From a checkpoint of a small image embedding model.
Data: trained on retinal OCT scans (Kermany 2017), 11.6 epochs.
Rows from block 7 of a small image embedding model, named by matrix and row number. Rows with one number belong to one neuron. Each number is 200 + 20 x the weight over its row's rms, rounded and kept within 0 to 999. All counts start at 0. After the name is the row's rms in percent of the matrix's.
After each neuron's rows are labels from the 100 images, of 14976, where the neuron reaches its highest value: "top examples" is what is common among them; "peak at" is the part of the image that holds the peak. Only what is clearly more common there than usual is listed. The data: retinal OCT scans (Kermany 2017).
# fc1: MLP up (model.blocks.7.mlp.fc1.weight, 1024x256), inputs 0-255
# fc2: MLP down (model.blocks.7.mlp.fc2.weight, 256x1024, transposed), outputs 0-255

fc1.230,098,205,214,219,199,215,179,201,168,195,174,225,200,178,227,205,213,169,209,220,215,207,216,194,189,217,189,190,230,196,157,192,232,191,208,200,164,202,205,201,164,181,185,210,185,176,187,204,199,201,199,208,198,219,197,210,218,197,178,231,211,173,219,195,189,197,197,180,208,183,186,181,189,206,170,205,184,203,212,201,202,196,201,240,210,206,196,203,198,190,208,172,202,213,217,195,198,179,200,173,219,213,184,172,230,191,203,171,214,210,225,184,201,190,225,195,209,184,215,196,195,190,181,197,198,186,189,197,206,245,192,219,229,176,232,222,208,209,173,205,257,206,228,198,165,184,195,210,210,183,230,215,172,190,232,240,230,172,192,196,155,243,201,169,212,242,213,197,210,214,231,211,169,141,159,202,214,171,212,193,176,172,203,239,211,203,214,210,227,215,166,224,194,194,202,201,190,229,207,181,184,169,197,196,185,187,180,180,221,219,172,238,177,194,229,194,143,226,217,178,238,208,194,187,191,216,207,190,223,221,177,201,214,225,197,187,202,214,230,195,219,219,155,196,188,168,211,198,226,211,172,148,191,225,210,217,208
fc2.230,101,212,234,213,208,191,153,181,191,173,204,213,196,212,200,220,197,215,179,181,216,207,223,173,184,181,190,186,216,207,222,210,183,207,185,209,182,172,236,157,226,201,218,172,227,223,197,204,216,235,229,155,206,213,198,206,205,194,210,195,226,220,215,196,202,183,183,165,197,162,173,200,170,226,202,167,204,208,151,206,228,184,221,219,179,221,209,180,206,183,222,206,195,201,209,208,178,209,148,186,187,185,204,239,217,197,190,196,211,199,209,190,193,216,211,205,217,197,209,172,194,214,203,194,170,160,191,212,158,177,204,215,220,173,207,199,174,214,222,190,199,229,174,190,213,194,200,192,203,216,210,169,224,183,184,217,162,211,223,196,211,244,216,125,183,191,197,210,197,194,213,221,215,210,221,194,194,229,195,172,206,205,198,174,185,229,173,198,210,214,238,192,203,196,208,191,212,210,163,206,202,196,243,149,192,224,177,188,202,223,213,222,183,180,214,206,198,198,200,218,177,183,200,171,163,192,197,188,200,214,213,179,196,213,186,212,225,227,217,221,207,205,203,239,223,173,153,207,223,187,192,244,203,218,202,231,213
top examples: finding: diabetic macular edema; finding: drusen
peak at: bottom right; bottom centre

fc1.155,080,206,202,205,203,199,182,195,219,213,216,201,203,192,210,207,200,186,232,216,194,205,214,161,213,198,176,198,207,202,160,174,220,192,168,178,232,218,203,213,206,209,225,236,200,198,247,174,203,183,155,229,167,210,217,186,193,160,215,173,208,175,178,210,173,194,196,207,210,199,204,180,237,222,170,175,212,177,208,188,181,170,157,190,160,167,199,217,169,202,199,217,196,229,179,229,246,194,204,215,179,235,212,221,171,202,180,209,225,159,226,190,218,245,212,244,232,191,190,199,235,196,252,219,196,176,226,197,200,188,203,184,188,243,173,203,205,215,190,183,200,217,214,182,206,196,189,208,158,192,201,179,194,218,180,209,226,188,211,190,238,224,210,193,191,187,223,218,208,182,213,186,220,180,205,207,214,181,208,178,180,219,200,170,171,192,215,220,197,207,187,188,181,162,218,188,214,204,179,206,181,209,193,222,194,207,203,185,221,187,199,212,220,178,168,223,164,197,199,205,170,197,202,189,211,209,219,189,210,163,218,210,204,231,230,188,196,221,214,243,219,191,182,201,190,205,211,195,222,197,240,204,184,181,166,204,157
fc2.155,076,213,249,180,231,195,214,207,195,207,178,181,209,203,224,184,199,162,209,215,223,186,228,164,196,190,177,203,181,180,185,217,206,189,215,198,227,216,206,200,186,215,197,200,215,233,202,169,224,215,236,184,236,194,179,232,173,203,205,208,200,205,218,156,202,162,211,195,229,187,236,208,224,172,191,223,180,191,201,167,179,169,225,221,201,183,197,194,189,195,207,211,213,198,176,189,179,176,229,154,191,194,175,210,197,193,218,212,234,188,206,174,171,196,192,148,216,210,217,244,204,229,190,197,213,228,199,226,205,202,178,195,223,218,217,220,191,222,226,233,197,196,185,178,213,219,198,160,206,195,180,181,209,190,195,219,188,191,197,210,234,185,226,199,194,174,212,219,209,197,183,180,192,209,183,252,222,180,221,191,213,211,209,193,224,186,192,184,197,145,206,199,185,217,203,197,202,187,190,211,187,229,167,186,213,204,228,218,199,220,202,157,216,172,197,155,192,207,226,244,179,228,189,233,204,207,170,186,223,218,206,220,217,216,186,217,195,214,212,196,203,192,163,261,199,202,220,206,196,236,211,196,186,193,220,193,171
top examples: finding: diabetic macular edema
peak at: bottom centre

fc1.330,082,190,223,212,184,192,215,167,199,208,217,192,199,217,189,189,176,182,217,181,185,173,208,221,212,231,174,170,221,195,167,177,176,170,205,166,203,216,245,217,181,204,191,180,175,205,212,222,218,229,208,187,209,180,219,181,170,189,216,206,193,174,189,201,203,189,212,212,184,188,187,193,180,195,173,195,205,202,208,181,188,191,195,230,180,143,213,221,216,195,244,204,208,213,223,246,207,192,209,204,212,216,185,206,188,191,214,185,224,216,239,199,175,199,196,218,181,194,231,217,185,225,249,206,221,226,168,187,193,200,173,255,189,199,177,191,218,210,192,236,216,222,203,195,185,155,208,208,205,195,223,194,216,174,173,226,202,178,221,178,171,250,190,199,205,222,229,201,192,173,174,199,201,213,214,203,223,198,224,198,193,191,135,205,200,205,178,202,181,195,178,206,199,211,230,251,204,190,190,194,205,210,166,206,198,202,198,184,200,191,206,219,189,217,209,202,170,196,178,189,223,186,220,216,208,196,225,212,252,209,198,207,209,188,203,158,189,200,221,224,213,206,200,206,195,214,174,221,212,191,156,208,155,225,193,160,152
fc2.330,081,204,204,248,173,197,178,208,190,148,241,215,198,204,182,162,184,200,189,164,225,194,183,152,223,194,219,187,169,214,224,181,173,194,197,211,169,225,211,161,179,241,193,189,204,243,225,208,170,195,235,161,214,174,190,218,179,217,197,211,183,233,221,196,203,169,180,193,219,163,195,205,166,194,190,194,196,239,214,221,197,191,211,170,183,200,206,175,190,189,201,220,187,173,221,167,224,234,226,217,226,193,197,192,216,203,177,215,190,216,174,194,207,215,216,227,171,193,201,206,200,193,157,224,178,193,189,215,198,231,186,207,229,185,185,219,164,235,188,218,187,215,227,186,229,198,168,180,187,186,189,178,227,183,209,198,208,217,209,206,165,179,167,197,188,193,170,206,211,211,220,185,209,241,216,194,218,188,216,172,223,211,153,205,230,211,210,210,203,210,222,223,227,189,219,245,177,210,218,209,178,210,190,208,201,179,194,184,186,192,189,191,206,204,243,199,205,184,230,200,225,201,220,208,232,198,215,228,201,187,205,211,181,174,194,217,178,183,223,197,179,193,202,217,208,193,237,201,177,221,208,204,197,195,194,217,202
top examples: finding: diabetic macular edema
peak at: bottom right; middle right

fc1.699,071,179,208,235,226,196,218,174,249,206,210,249,173,212,170,211,226,183,201,217,217,181,224,200,210,224,219,215,205,136,230,158,196,178,199,200,226,191,170,214,187,206,208,182,206,202,211,190,220,189,199,189,181,224,178,204,175,228,146,185,210,143,196,172,229,190,204,216,174,193,212,187,204,178,190,182,187,191,201,178,245,209,198,211,205,204,212,213,186,202,233,205,239,222,194,207,189,214,201,226,172,213,177,188,221,210,218,191,176,194,199,169,200,246,192,202,205,217,192,201,204,229,231,190,224,176,262,206,166,206,185,202,203,206,194,196,212,200,211,182,193,206,205,182,208,210,174,187,195,200,209,213,217,166,215,195,228,200,176,185,193,183,181,176,189,200,189,186,174,178,240,219,231,186,202,209,180,194,172,230,222,201,202,192,176,204,201,197,187,200,175,212,188,183,198,207,195,156,221,221,172,209,194,169,204,207,180,232,215,216,204,196,188,234,190,180,254,206,196,204,190,198,190,176,208,175,211,193,165,209,203,177,193,198,246,182,189,221,183,204,169,221,179,207,170,212,185,227,229,208,232,217,219,199,219,205,189
fc2.699,070,207,176,227,184,210,182,191,200,182,201,183,194,177,183,206,201,204,221,241,174,176,214,222,202,228,199,200,196,196,211,235,211,218,195,220,190,191,214,213,191,232,207,209,224,179,233,264,160,192,200,201,206,196,181,226,187,194,208,189,220,183,197,209,195,205,223,174,187,203,197,214,224,222,159,194,191,195,168,158,233,187,219,193,187,243,179,212,183,195,217,238,214,182,173,227,207,200,197,219,192,193,224,206,221,218,189,184,167,193,188,179,197,189,222,189,196,208,192,192,220,225,182,199,191,208,208,169,175,174,180,219,227,198,217,208,175,217,245,207,169,201,221,203,188,184,203,191,176,184,174,193,217,188,221,218,216,194,204,180,192,220,216,152,217,218,187,196,234,172,201,204,212,208,172,219,195,183,186,164,212,177,225,201,212,199,207,185,175,197,214,174,208,227,224,214,251,201,205,231,224,224,212,196,215,212,199,202,216,200,175,154,176,193,242,202,217,212,235,201,209,171,205,138,211,201,162,212,207,221,193,165,187,160,208,172,234,238,223,188,206,209,178,201,217,204,224,200,176,235,190,200,193,199,159,192,193
top examples: finding: drusen
peak at: bottom right

fc1.752,103,231,233,203,187,175,207,201,209,195,182,195,185,170,181,196,171,195,209,215,171,212,209,189,175,186,211,172,206,240,207,209,215,208,195,173,198,197,156,196,233,171,201,202,217,172,181,209,193,172,216,217,197,219,203,201,182,195,176,245,200,196,193,165,192,193,190,194,172,174,236,193,201,243,188,156,192,186,213,221,206,214,222,223,175,175,206,171,161,208,194,221,182,221,212,228,207,206,208,206,187,192,200,211,186,225,232,202,167,190,230,190,168,183,214,221,222,236,176,206,201,183,192,176,188,172,190,215,165,220,195,161,201,207,188,216,219,221,237,205,182,223,186,207,218,219,206,204,252,198,195,164,218,200,216,200,201,213,204,199,232,209,219,193,222,199,190,221,202,205,201,225,177,206,197,218,176,214,225,204,209,211,169,188,190,205,202,183,133,203,227,217,163,199,211,200,222,168,232,172,209,228,186,212,151,218,205,177,180,239,190,196,182,206,188,209,211,231,171,232,240,186,212,189,187,212,210,161,212,220,213,212,210,189,192,188,211,205,162,197,182,201,233,204,210,160,176,239,190,185,199,216,207,206,204,199,187
fc2.752,110,207,154,230,205,167,185,210,208,213,225,193,197,216,236,200,177,159,233,174,188,212,225,179,191,211,211,201,213,244,225,202,162,174,195,236,193,205,212,231,217,212,167,216,145,214,193,203,165,211,223,204,205,223,184,187,228,242,210,161,171,172,214,194,212,198,196,196,228,206,226,186,191,206,198,212,201,209,210,165,188,217,185,210,168,206,201,179,227,223,217,214,215,188,199,224,190,194,188,219,212,217,203,206,197,187,209,187,234,188,222,189,160,156,190,225,192,213,200,210,208,182,200,231,205,190,203,187,201,168,200,206,185,190,173,228,216,206,195,230,221,176,195,232,198,201,226,176,188,222,248,208,191,205,177,193,182,193,218,185,214,178,193,219,185,182,183,219,181,201,160,176,204,218,243,222,191,183,180,237,173,208,187,183,189,210,208,175,192,223,206,242,168,194,192,208,208,239,202,164,231,236,183,200,234,199,164,229,214,218,194,243,199,225,210,180,191,204,181,207,216,215,215,215,199,193,182,198,178,171,191,203,227,181,191,208,196,228,222,206,186,184,198,201,209,184,216,199,187,195,180,211,211,243,179,186,222
top examples: finding: drusen
peak at: bottom right

fc1.96,071,189,216,201,199,193,230,202,203,216,210,226,144,206,190,227,185,191,229,188,183,223,212,184,206,208,197,206,214,216,188,202,193,221,178,236,215,203,204,190,209,173,196,189,208,190,197,176,234,181,205,217,206,206,204,192,182,209,190,199,179,193,214,212,183,209,200,191,221,154,190,223,201,221,226,192,230,226,205,218,199,276,211,201,205,206,236,206,195,218,209,202,201,202,203,187,178,174,192,202,230,209,180,173,217,166,200,194,195,193,171,220,202,199,230,196,184,167,233,212,220,175,161,217,225,181,210,219,183,161,188,178,227,233,224,204,246,226,222,235,205,247,200,178,204,191,186,129,221,192,193,186,188,204,198,210,181,188,182,197,218,244,171,190,220,177,199,185,159,212,212,207,214,180,195,222,200,177,181,220,206,201,216,176,162,224,184,205,181,180,201,197,196,196,233,169,196,251,173,189,158,228,183,220,190,194,218,166,171,187,192,181,187,189,208,194,157,220,213,194,222,209,195,202,207,238,186,199,184,181,165,220,177,189,216,189,202,197,220,170,201,192,198,194,182,171,217,178,178,215,214,206,193,193,203,193,214
fc2.96,070,185,183,211,173,187,199,188,186,201,171,175,178,204,182,187,202,232,195,198,234,192,189,209,201,226,199,199,229,208,216,212,227,208,220,191,260,214,196,213,197,190,179,201,238,201,173,189,183,192,193,185,233,189,215,179,216,214,196,215,205,165,199,209,156,224,187,183,157,173,204,185,224,222,198,221,190,197,201,209,205,183,192,203,223,166,203,206,207,169,142,188,188,187,246,209,173,208,239,211,208,201,201,205,172,200,172,201,207,227,243,186,209,226,198,186,218,208,216,203,206,192,224,183,194,198,203,195,180,202,201,202,167,204,187,163,214,193,174,174,180,246,173,199,214,203,184,199,235,201,175,175,223,175,219,225,220,226,216,205,204,181,209,172,194,202,195,214,169,202,197,224,174,209,227,171,180,209,226,159,197,200,246,207,209,222,223,176,224,197,221,201,147,207,236,199,220,193,171,212,217,219,199,190,217,188,175,211,204,196,200,223,158,209,195,206,213,197,186,249,205,169,188,170,173,202,203,189,164,215,194,217,215,240,189,197,243,213,188,204,205,187,165,231,196,193,161,220,206,193,197,213,215,182,223,208,203
top examples: finding: diabetic macular edema
peak at: bottom left