Weights of a small image embedding model: norm layernorm, 8900 steps.
Rows from block 9 of a small image embedding model, named by matrix and row number. Rows with one number belong to one neuron. Each number is 128 + 24 x the weight over its row's rms, rounded and kept within 0 to 255. All counts start at 0. Numbers have three digits each.
After each neuron's rows are labels from the 100 images, of 14976, where the neuron reaches its highest value: "strongest on" is what is common among them; "patch colour" is the nearest of a few named colours to the mean colour under the peak. Only what is clearly more common there than usual is listed. The data: retinal OCT scans (Kermany 2017). In brackets: how many of the 100.
# fc1: MLP up (model.blocks.9.mlp.fc1.weight, 2048x512), inputs 296-369
# fc2: MLP down (model.blocks.9.mlp.fc2.weight, 512x2048, transposed), outputs 296-369

fc1.194:127135153129122123190180147144178103117162165130129128132100091139148101115132142093131112134097110122115142121120135075077113131090153120127138090113132097126187114083125150092121180097106161140136107117117153106073131107
fc2.194:136100128141150137125094095135156135130137141124126090095144082086108146149149110164131144136149122120128121122132131128187117152140082176157084111122131117140146125162147120115142126097148160102136113125184178099146071138
strongest on: finding: drusen (62)
patch colour: grey (63)

fc1.571:132068135099130135165123124136135133075145132132135145118137120152137124130096092129103156131109130100128111126094157113094134078141133137104158113137179142091098131164126148158125185138143126122135134109090118083142121082
fc2.571:097117121127124149127136120117130162115102062115091141116119082124105108126160115125136131098133127145096103077108173095091142135146100106101131135119113179135090131117129154187146154103098131124204143084114120102143133133
strongest on: finding: choroidal neovascularization (99)
patch colour: grey (64)

fc1.326:160175109101117122119128128147058112145122155144083109060121152133091118109131149097116155127130129130122147124112139137122100142116157165162116093115131143192113103166103116105146113122129152145133107164149097118139106118
fc2.326:145126131145145137109104177091057087141132188131078104112111162129116148120133111126150093085155166188127134139112094133121113175119108155092131130148143153099111130133136132122154130149104139122145127168159131112147096154
strongest on: finding: diabetic macular edema (99)
patch colour: grey (56)

fc1.309:132152123128135136098126136106118165140120134103153127150140086112137176144103126123139154126092141159163105125142132154121149104145116123094124147124154124161107074090101105135128131134108161134169106138136167106180114125
fc2.309:115141099115148145133106144110116106140113089123151142134103138088161163171126134117145116193097128115132134130126145108115156124136119127107177127071139139126105112146148127113165114154119159136148157067129100160096098118
strongest on: finding: diabetic macular edema (100)
patch colour: grey (52)

fc1.347:094090144177110095105111107136125162086148122111122152137136130120144121101113117131123151098178126125155172135134086135132167116146155131164153119109134087123121146147085085110161131160105108129107109098140175114136087079
fc2.347:112144127114142171108157133169130153112136133155128189118139117146112124118135129117103088141099126146148144081114142139127162122101100120117124140139075116158140121100142139138113101124129089150174119124139146134120130104
strongest on: finding: choroidal neovascularization (99)
patch colour: grey (63)

fc1.599:120130137118129106116100134121110162135111159149105118198134159120105121131124092161118097160125117106142169136134121123077133134129136136132105133164136168118182140098188137126114142121097139130114158112131157141145141086
fc2.599:119133142116181144130129116090081128125131141135142124153127133139086142149133145103079115166121157127143096123137116121152119122177075140137161105058123108132126111129134161125090112107170090117152136134088128113138097150
strongest on: finding: drusen (39)
patch colour: white (29)

fc1.613:156136193151146126138103107127134140136137140113125127157159149132160146107134111160133078116115142115152111105109114171132187133145100152124130121110158115161130108071115148157160116142173128091150126107123094138103110152
fc2.613:129131144095120148131116142118089078130142090090143143119126096134136106126139152099153166147135160147131128117102133091125145143158119104138172102117130104133088093110143119125151109124120162135139159087096117130128106159
strongest on: finding: diabetic macular edema (100)
patch colour: grey (60)

fc1.144:145078105129115120127109164145113117108153104082144122115158068131128165128128118112136119105127106126122152085179138140142153130105127128153168114156147132131154110105165141127111121149145164134185114089096161123162123144
fc2.144:100085138090131113115139122125129135083171132131117153108103113140114122139125091114136126091089140098150199127147091169184127123090129100128121093113155142169115124164121154102132161097084107124101134152151139072133113122
strongest on: finding: normal (100)
patch colour: white (27)

fc1.178:129175155148133121149119137091109155146119133133126149124087100115137124108125109083145103145141132098154126119149128136152150132115176144142122129134111100119085081113097130155157159141096118139160107152128149123146130138
fc2.178:152120167122132155121136125133113150129112117135081148125120109092105144144103141099123143222147134141133148139107114110100132122132112116110116156079158124132156152120153133143142135116140141120127166131115123160131123134
strongest on: finding: diabetic macular edema (100)
patch colour: grey (59)

fc1.682:141117108140133130114144124094149130163131131117110127093143128149114133154159130118122160144157120167128143181108166111130148152144138144158118130163124146120134139118138141070123146107085146121154146102126165118110126137
fc2.682:145126128139153120122079123156091154108120156133118108113098126127133155116113116119129092196139141109121076097118135130085107096117118206127094088126144137129116117130149114158108135144086152168113154145126121094119185098
strongest on: finding: choroidal neovascularization (95)
patch colour: grey (58)

fc1.206:104129153122141178123131118155086150112101079097106153089140153112138100117120159130143103123103155176123135118176133178133126135159134127155162151086170133153134146119125108157114117138152132103160162110147160095165150119
fc2.206:109161100119128111132091133116097139094103039157121188135117118121165122137114114101128100116123158124154118126125117132095149170142168137136104162093108136190133136152171128138157118094171122119146118100176144118148107118
strongest on: finding: diabetic macular edema (100)
patch colour: grey (53)

fc1.170:118125152098137137150080180102162128135142138126136119119113149161112140157146171096146177136135127106131120117158102105081126155141153116140183094118077153125100103146125101151148112094145121081089087112112138149154157142
fc2.170:124102142098117158130130127118130157155149177201067094129147165139135108107094160140095144111106125151137164114112133119135137115151139116139123149132102117118135135076159170145169083110145087155123120119128128080141161124
strongest on: finding: choroidal neovascularization (76)
patch colour: grey (57)

fc1.531:143118135133157099099156154134109100089106124177150099146143148116151137112120124104166130118108122114151135159149122123167137124159146115111170085139157107133192145113144139098128167145094112145083169135115137141090140140
fc2.531:128163123102077130169124119126088117145097111109093070146114130120171150150116146107124131120125125130095045107101114157115136116125113117118090112121133086116126092159156094137118118088122157130126124116112126106100133112
strongest on: finding: choroidal neovascularization (77)
patch colour: grey (53)

fc1.46:169122160087153147184179135113126118111162136134120141108164105105134128139128102112097165135164151147151121160160177104097162129092160134152160120090152164098163119161139075097124113114122138151108148102132133165114148157
fc2.46:103125127099135088126131120143145096082117120164098169104132135093136171118119156132092120116125127129141119110141102133140128157143140113124115125120163098101147141116117127144151121102135067096103136095094107139133072117
strongest on: finding: drusen (98)
patch colour: grey (53)

fc1.650:155155115156117132188142110123099077116128131163117112136135109113138156092148135110126136107172144138120101045126118131150192119167160110123096155149099088104119128170121125146134114136109140094104146134122066148133145193
fc2.650:130125096108157160122095133095110148145153136100130135147141137168104119135130143199111126117133139102136135127141148104155148130106146147102108145174122139137100127133121183096128100153104121109145113106143124115121163105
strongest on: finding: choroidal neovascularization (81)
patch colour: grey (55)

fc1.344:149143150118126116111150139133119112097151109150118136127123120135092145116128132113102133138087090113182093164136163097149134160162129100178120089128140106103130121132143103126150141139176141114116132150101170113112107128
fc2.344:124112116136120113107137111148161129130093155144112130110159154093125100129110085141109124147169104118137120116117083118137185117178137125153153153143126079085147167127149163158138109172201133117071116109170156146111123082
strongest on: finding: choroidal neovascularization (59); finding: drusen (35)
patch colour: grey (60)

fc1.681:141143129144152106120100157120119088119145145146125131125135146109153125136118094132092142135119142095133142143098214135106144175163117166122149115081119145094157154141149106099133111164115111137117163121133075140163122131
fc2.681:117163137146137179126103103169092129098124091150137146122072124096091112169131129145112155162127141101122129127139126123113156110152126152122121127079107123156085152131084149151111116139131128120142138113096125119132130117
strongest on: finding: drusen (99)
patch colour: grey (66)

fc1.663:142133105114102142163136144137124139113139146122121108088090150151125173121110130150123150127148065136156093086123091118116132182106134111126121095162093125131159106114131156104126120148106119154125109143179078123122167123
fc2.663:123118143127127120149173130122144176101109136131143147100109103106143145148125143149119141130136132127176102095105095148153128134097095187174147112116143151120152117141163093130147112135100174173144134161087131101135121141
strongest on: finding: choroidal neovascularization (93)
patch colour: grey (70)

fc1.352:162152170084112138122126132132149103091150138138140162116117120162104149114145128110106136157114124141153140096117099169175149106117133174160162094104101100140112084116130130126172159109100153125094169130155144163133129148
fc2.352:142149109121158117154129144103107083133126125085148146155104117156159122142150129158110071185130115138104135124125104151105131157163120134131149107066108084191101160098109146143130134150180123144138114148150079121118111075
strongest on: finding: choroidal neovascularization (100)
patch colour: grey (71)

fc1.372:118165098103111160159134150143139116130122158155114143135100159139139128139096096144133138134120104132105131119137124186148120184162119139144101089108105128114164169084131144108125124106152132157094109109140083114124164135
fc2.372:148109134123116130104119137104085084123134162166147053161143145099064125098130164125144091118107136130161151149104168146137111134138173162126117120182148125109135128123129175109139113175115113141095114119144092086151144109
strongest on: finding: drusen (83)
patch colour: grey (55)

fc1.664:178158131128106138123115105098145125146126113142152103173122126182147127103137119103117123094114156149057120130115118126106118105107114113109171107149190099129119137162171138107109101129137118172108140164118103088066168098
fc2.664:132099129129108139106148101123132152109120090106132140145171133156116089140149136134141124150118126138132144136112120115126124108137129138132111117174132099170132084123111154149130103071117124175124118140158137126133128120
strongest on: finding: choroidal neovascularization (100)
patch colour: grey (56)

fc1.700:098127098151115106127105104110151127132143106121099123062093131100137149125122096135072140156157142123142140141117150097139097106093156041120147126087141143189168116122114151119113153123112135134101123157123110143153135143
fc2.700:136120129116090079128167129142093141154082133151096213133113173086097136109134139161116095110136123107088117101150107110105131123098126109110121104145126199114117146136095191108117096133115153137156114074120168135123091091
strongest on: finding: drusen (100)
patch colour: grey (67)

fc1.591:141153161141089129146134122148150181146151117151138153096141100129106114123113041140110163148107138118132135149114108149151160105141172117179140110086118120130134106143117116131146107173165124125123181105138127124127112130
fc2.591:127115134133132148145122165159176113127118110143141154110155144167122115149125118168155140188107148082113123162123142120120143137144163123130179099125130136145141120153114087151179131128119114086098149145130147161136097042
strongest on: finding: diabetic macular edema (96)
patch colour: grey (53)

fc1.405:124137139145186136153131094146136129165133119129132148129125116163127134148107133161161143146132092138110149134149097134126102131156168110173151145119064123104145133116159167112113142138125138117145110061132138100151129148
fc2.405:102139105122119137135075163117145146131059139166113117102188122119148124158124115111111141152144107149150111130098176097131181138135127139135102110156163088115108129125163140099125157111142142182160143113112143112139164119
strongest on: finding: normal (84)
patch colour: white (27)

fc1.371:114131129165133121144093155077154113129115152162179123111145124140140115090149147106135099157164117129120120131135107127128135140128099116092156137133151110105139143077183128138131109108144139133134157170092129110080095146
fc2.371:112151112123099139125128142092162104085157123119154165101128168101110111172156117154086121104129108116130124109121141152155135153123123128123130165085070130160117100120140158087104127189146153131124145102156134114109115100
strongest on: finding: choroidal neovascularization (99)
patch colour: grey (56)

fc1.519:163111163136110110125137117097112119114075134112125100146147142112125120157152105139163137135118120136154122186109113085180132120143104118119117113120134139163107150123145106164125138143142120186150112118099101115147132156
fc2.519:144157137133123097129154127134118083144160155093152144120158114138116129166127142160176145152127124154122117135123152104178142152133137129189159120123140198187136168097090094129111087122168149141086140142119108136108130116
strongest on: finding: diabetic macular edema (97)
patch colour: grey (54)

fc1.128:144137124154139116118110169130148097145105107135170128140130090134155122136118137110119129138153131102140115094122145084132162121119102122116170102114146133138136107132151087120157084129151120126131145122089115083134100122
fc2.128:138158129175137130102125147108062111111070141139102104156122175169143133152151134080145118129136134145158131170107132132131108141108082111174164115136133105092084124123137154133130094103094155131146155187084115114113178154
strongest on: finding: normal (95)
patch colour: grey (54)

fc1.472:142107141145149187102119145117118123093192188096117148120124137123098114133106146113083125113131121128112141081095087139130132135110138121135106103108131159109147141099140118136114112155162154136101109144146120122135116130
fc2.472:109140144133085120132171136112118112095105144115150158078111113107132111148098123120085149070118094162128154117133135140122127138130156102139119151127128114135161146138133164135136114135135100113063160143098161121096084118
strongest on: finding: drusen (92)
patch colour: grey (74)

fc1.437:157138194136120119133137116102109120077103138128111142112137147099146106106139147141132118163133114087102149142113151168116132085116148130126134116143133119154127149134143120185136162078129131118110111141124168112162118077
fc2.437:123161132106096124124120150179126153123073201144106181104150122107088168142125077141136119114133148184106135139142103132167132141131147099101146137114141137167177123080187109150157096104122064136139157104131142101147142123
strongest on: finding: choroidal neovascularization (100)
patch colour: grey (53)

fc1.125:129134123100164156138111093155123120127123123115144144167109112064128146139159110126139105106148138169162144116128121135110147145101139176116119158166155141106171157118128118116101127100125148114111123149133138134132115125
fc2.125:156143191119096132107137152163159117112072119126130083116139135155128128085113159097138151091052118172126155117126140102120121106158106130110125112126145123135140157142139133103111084131139146114094152120110127110109116165
strongest on: finding: diabetic macular edema (100)
patch colour: grey (61)

fc1.77:103144125130133155170126149153123167129150085128124091123154056143132146120132137145118144136158134133108153134124141135101113162130155124095127115106099075125092084120153142128090096141158170158156105085100184130138141122
fc2.77:121111150173157084148083109124116108185136118145124149115117111119173142121127091107141155150097167148141136117160106143161167144108076095136127124117111138148134131122114117131094138107122100098146156150074132140137082123
strongest on: finding: choroidal neovascularization (85)
patch colour: white (52)

fc1.272:120113123125129116122182162162138148093107149108130146175117129099133153132103131097133119085209107153085135117093105115089138169135139113089153156111125149083171117116127116203163099146141091152094090109119110120105098148
fc2.272:147092126113090133126135151117116135163127138143131191108131114196108141137162139133122089165105101130080115099103122123158080146116139179130128086150122172089106114113127123119106132120119173107155104130135155138112117159
strongest on: finding: choroidal neovascularization (96)
patch colour: grey (71)

fc1.146:160096113142138090114167178107111110155143182156149109104147121115168127133125147152094076146122113137128116151171128156110150121105135102139077153137108118139169144128136203129107090153111121163125120136093092100136086129
fc2.146:120117136110135088105150127119157097175133112146171082157084156125074160136120138156126108152136105128139147106160129111149135158171075111149141106114123121077148116154128138161123128159125121096132154084164125131145091121
strongest on: finding: drusen (96)
patch colour: grey (62)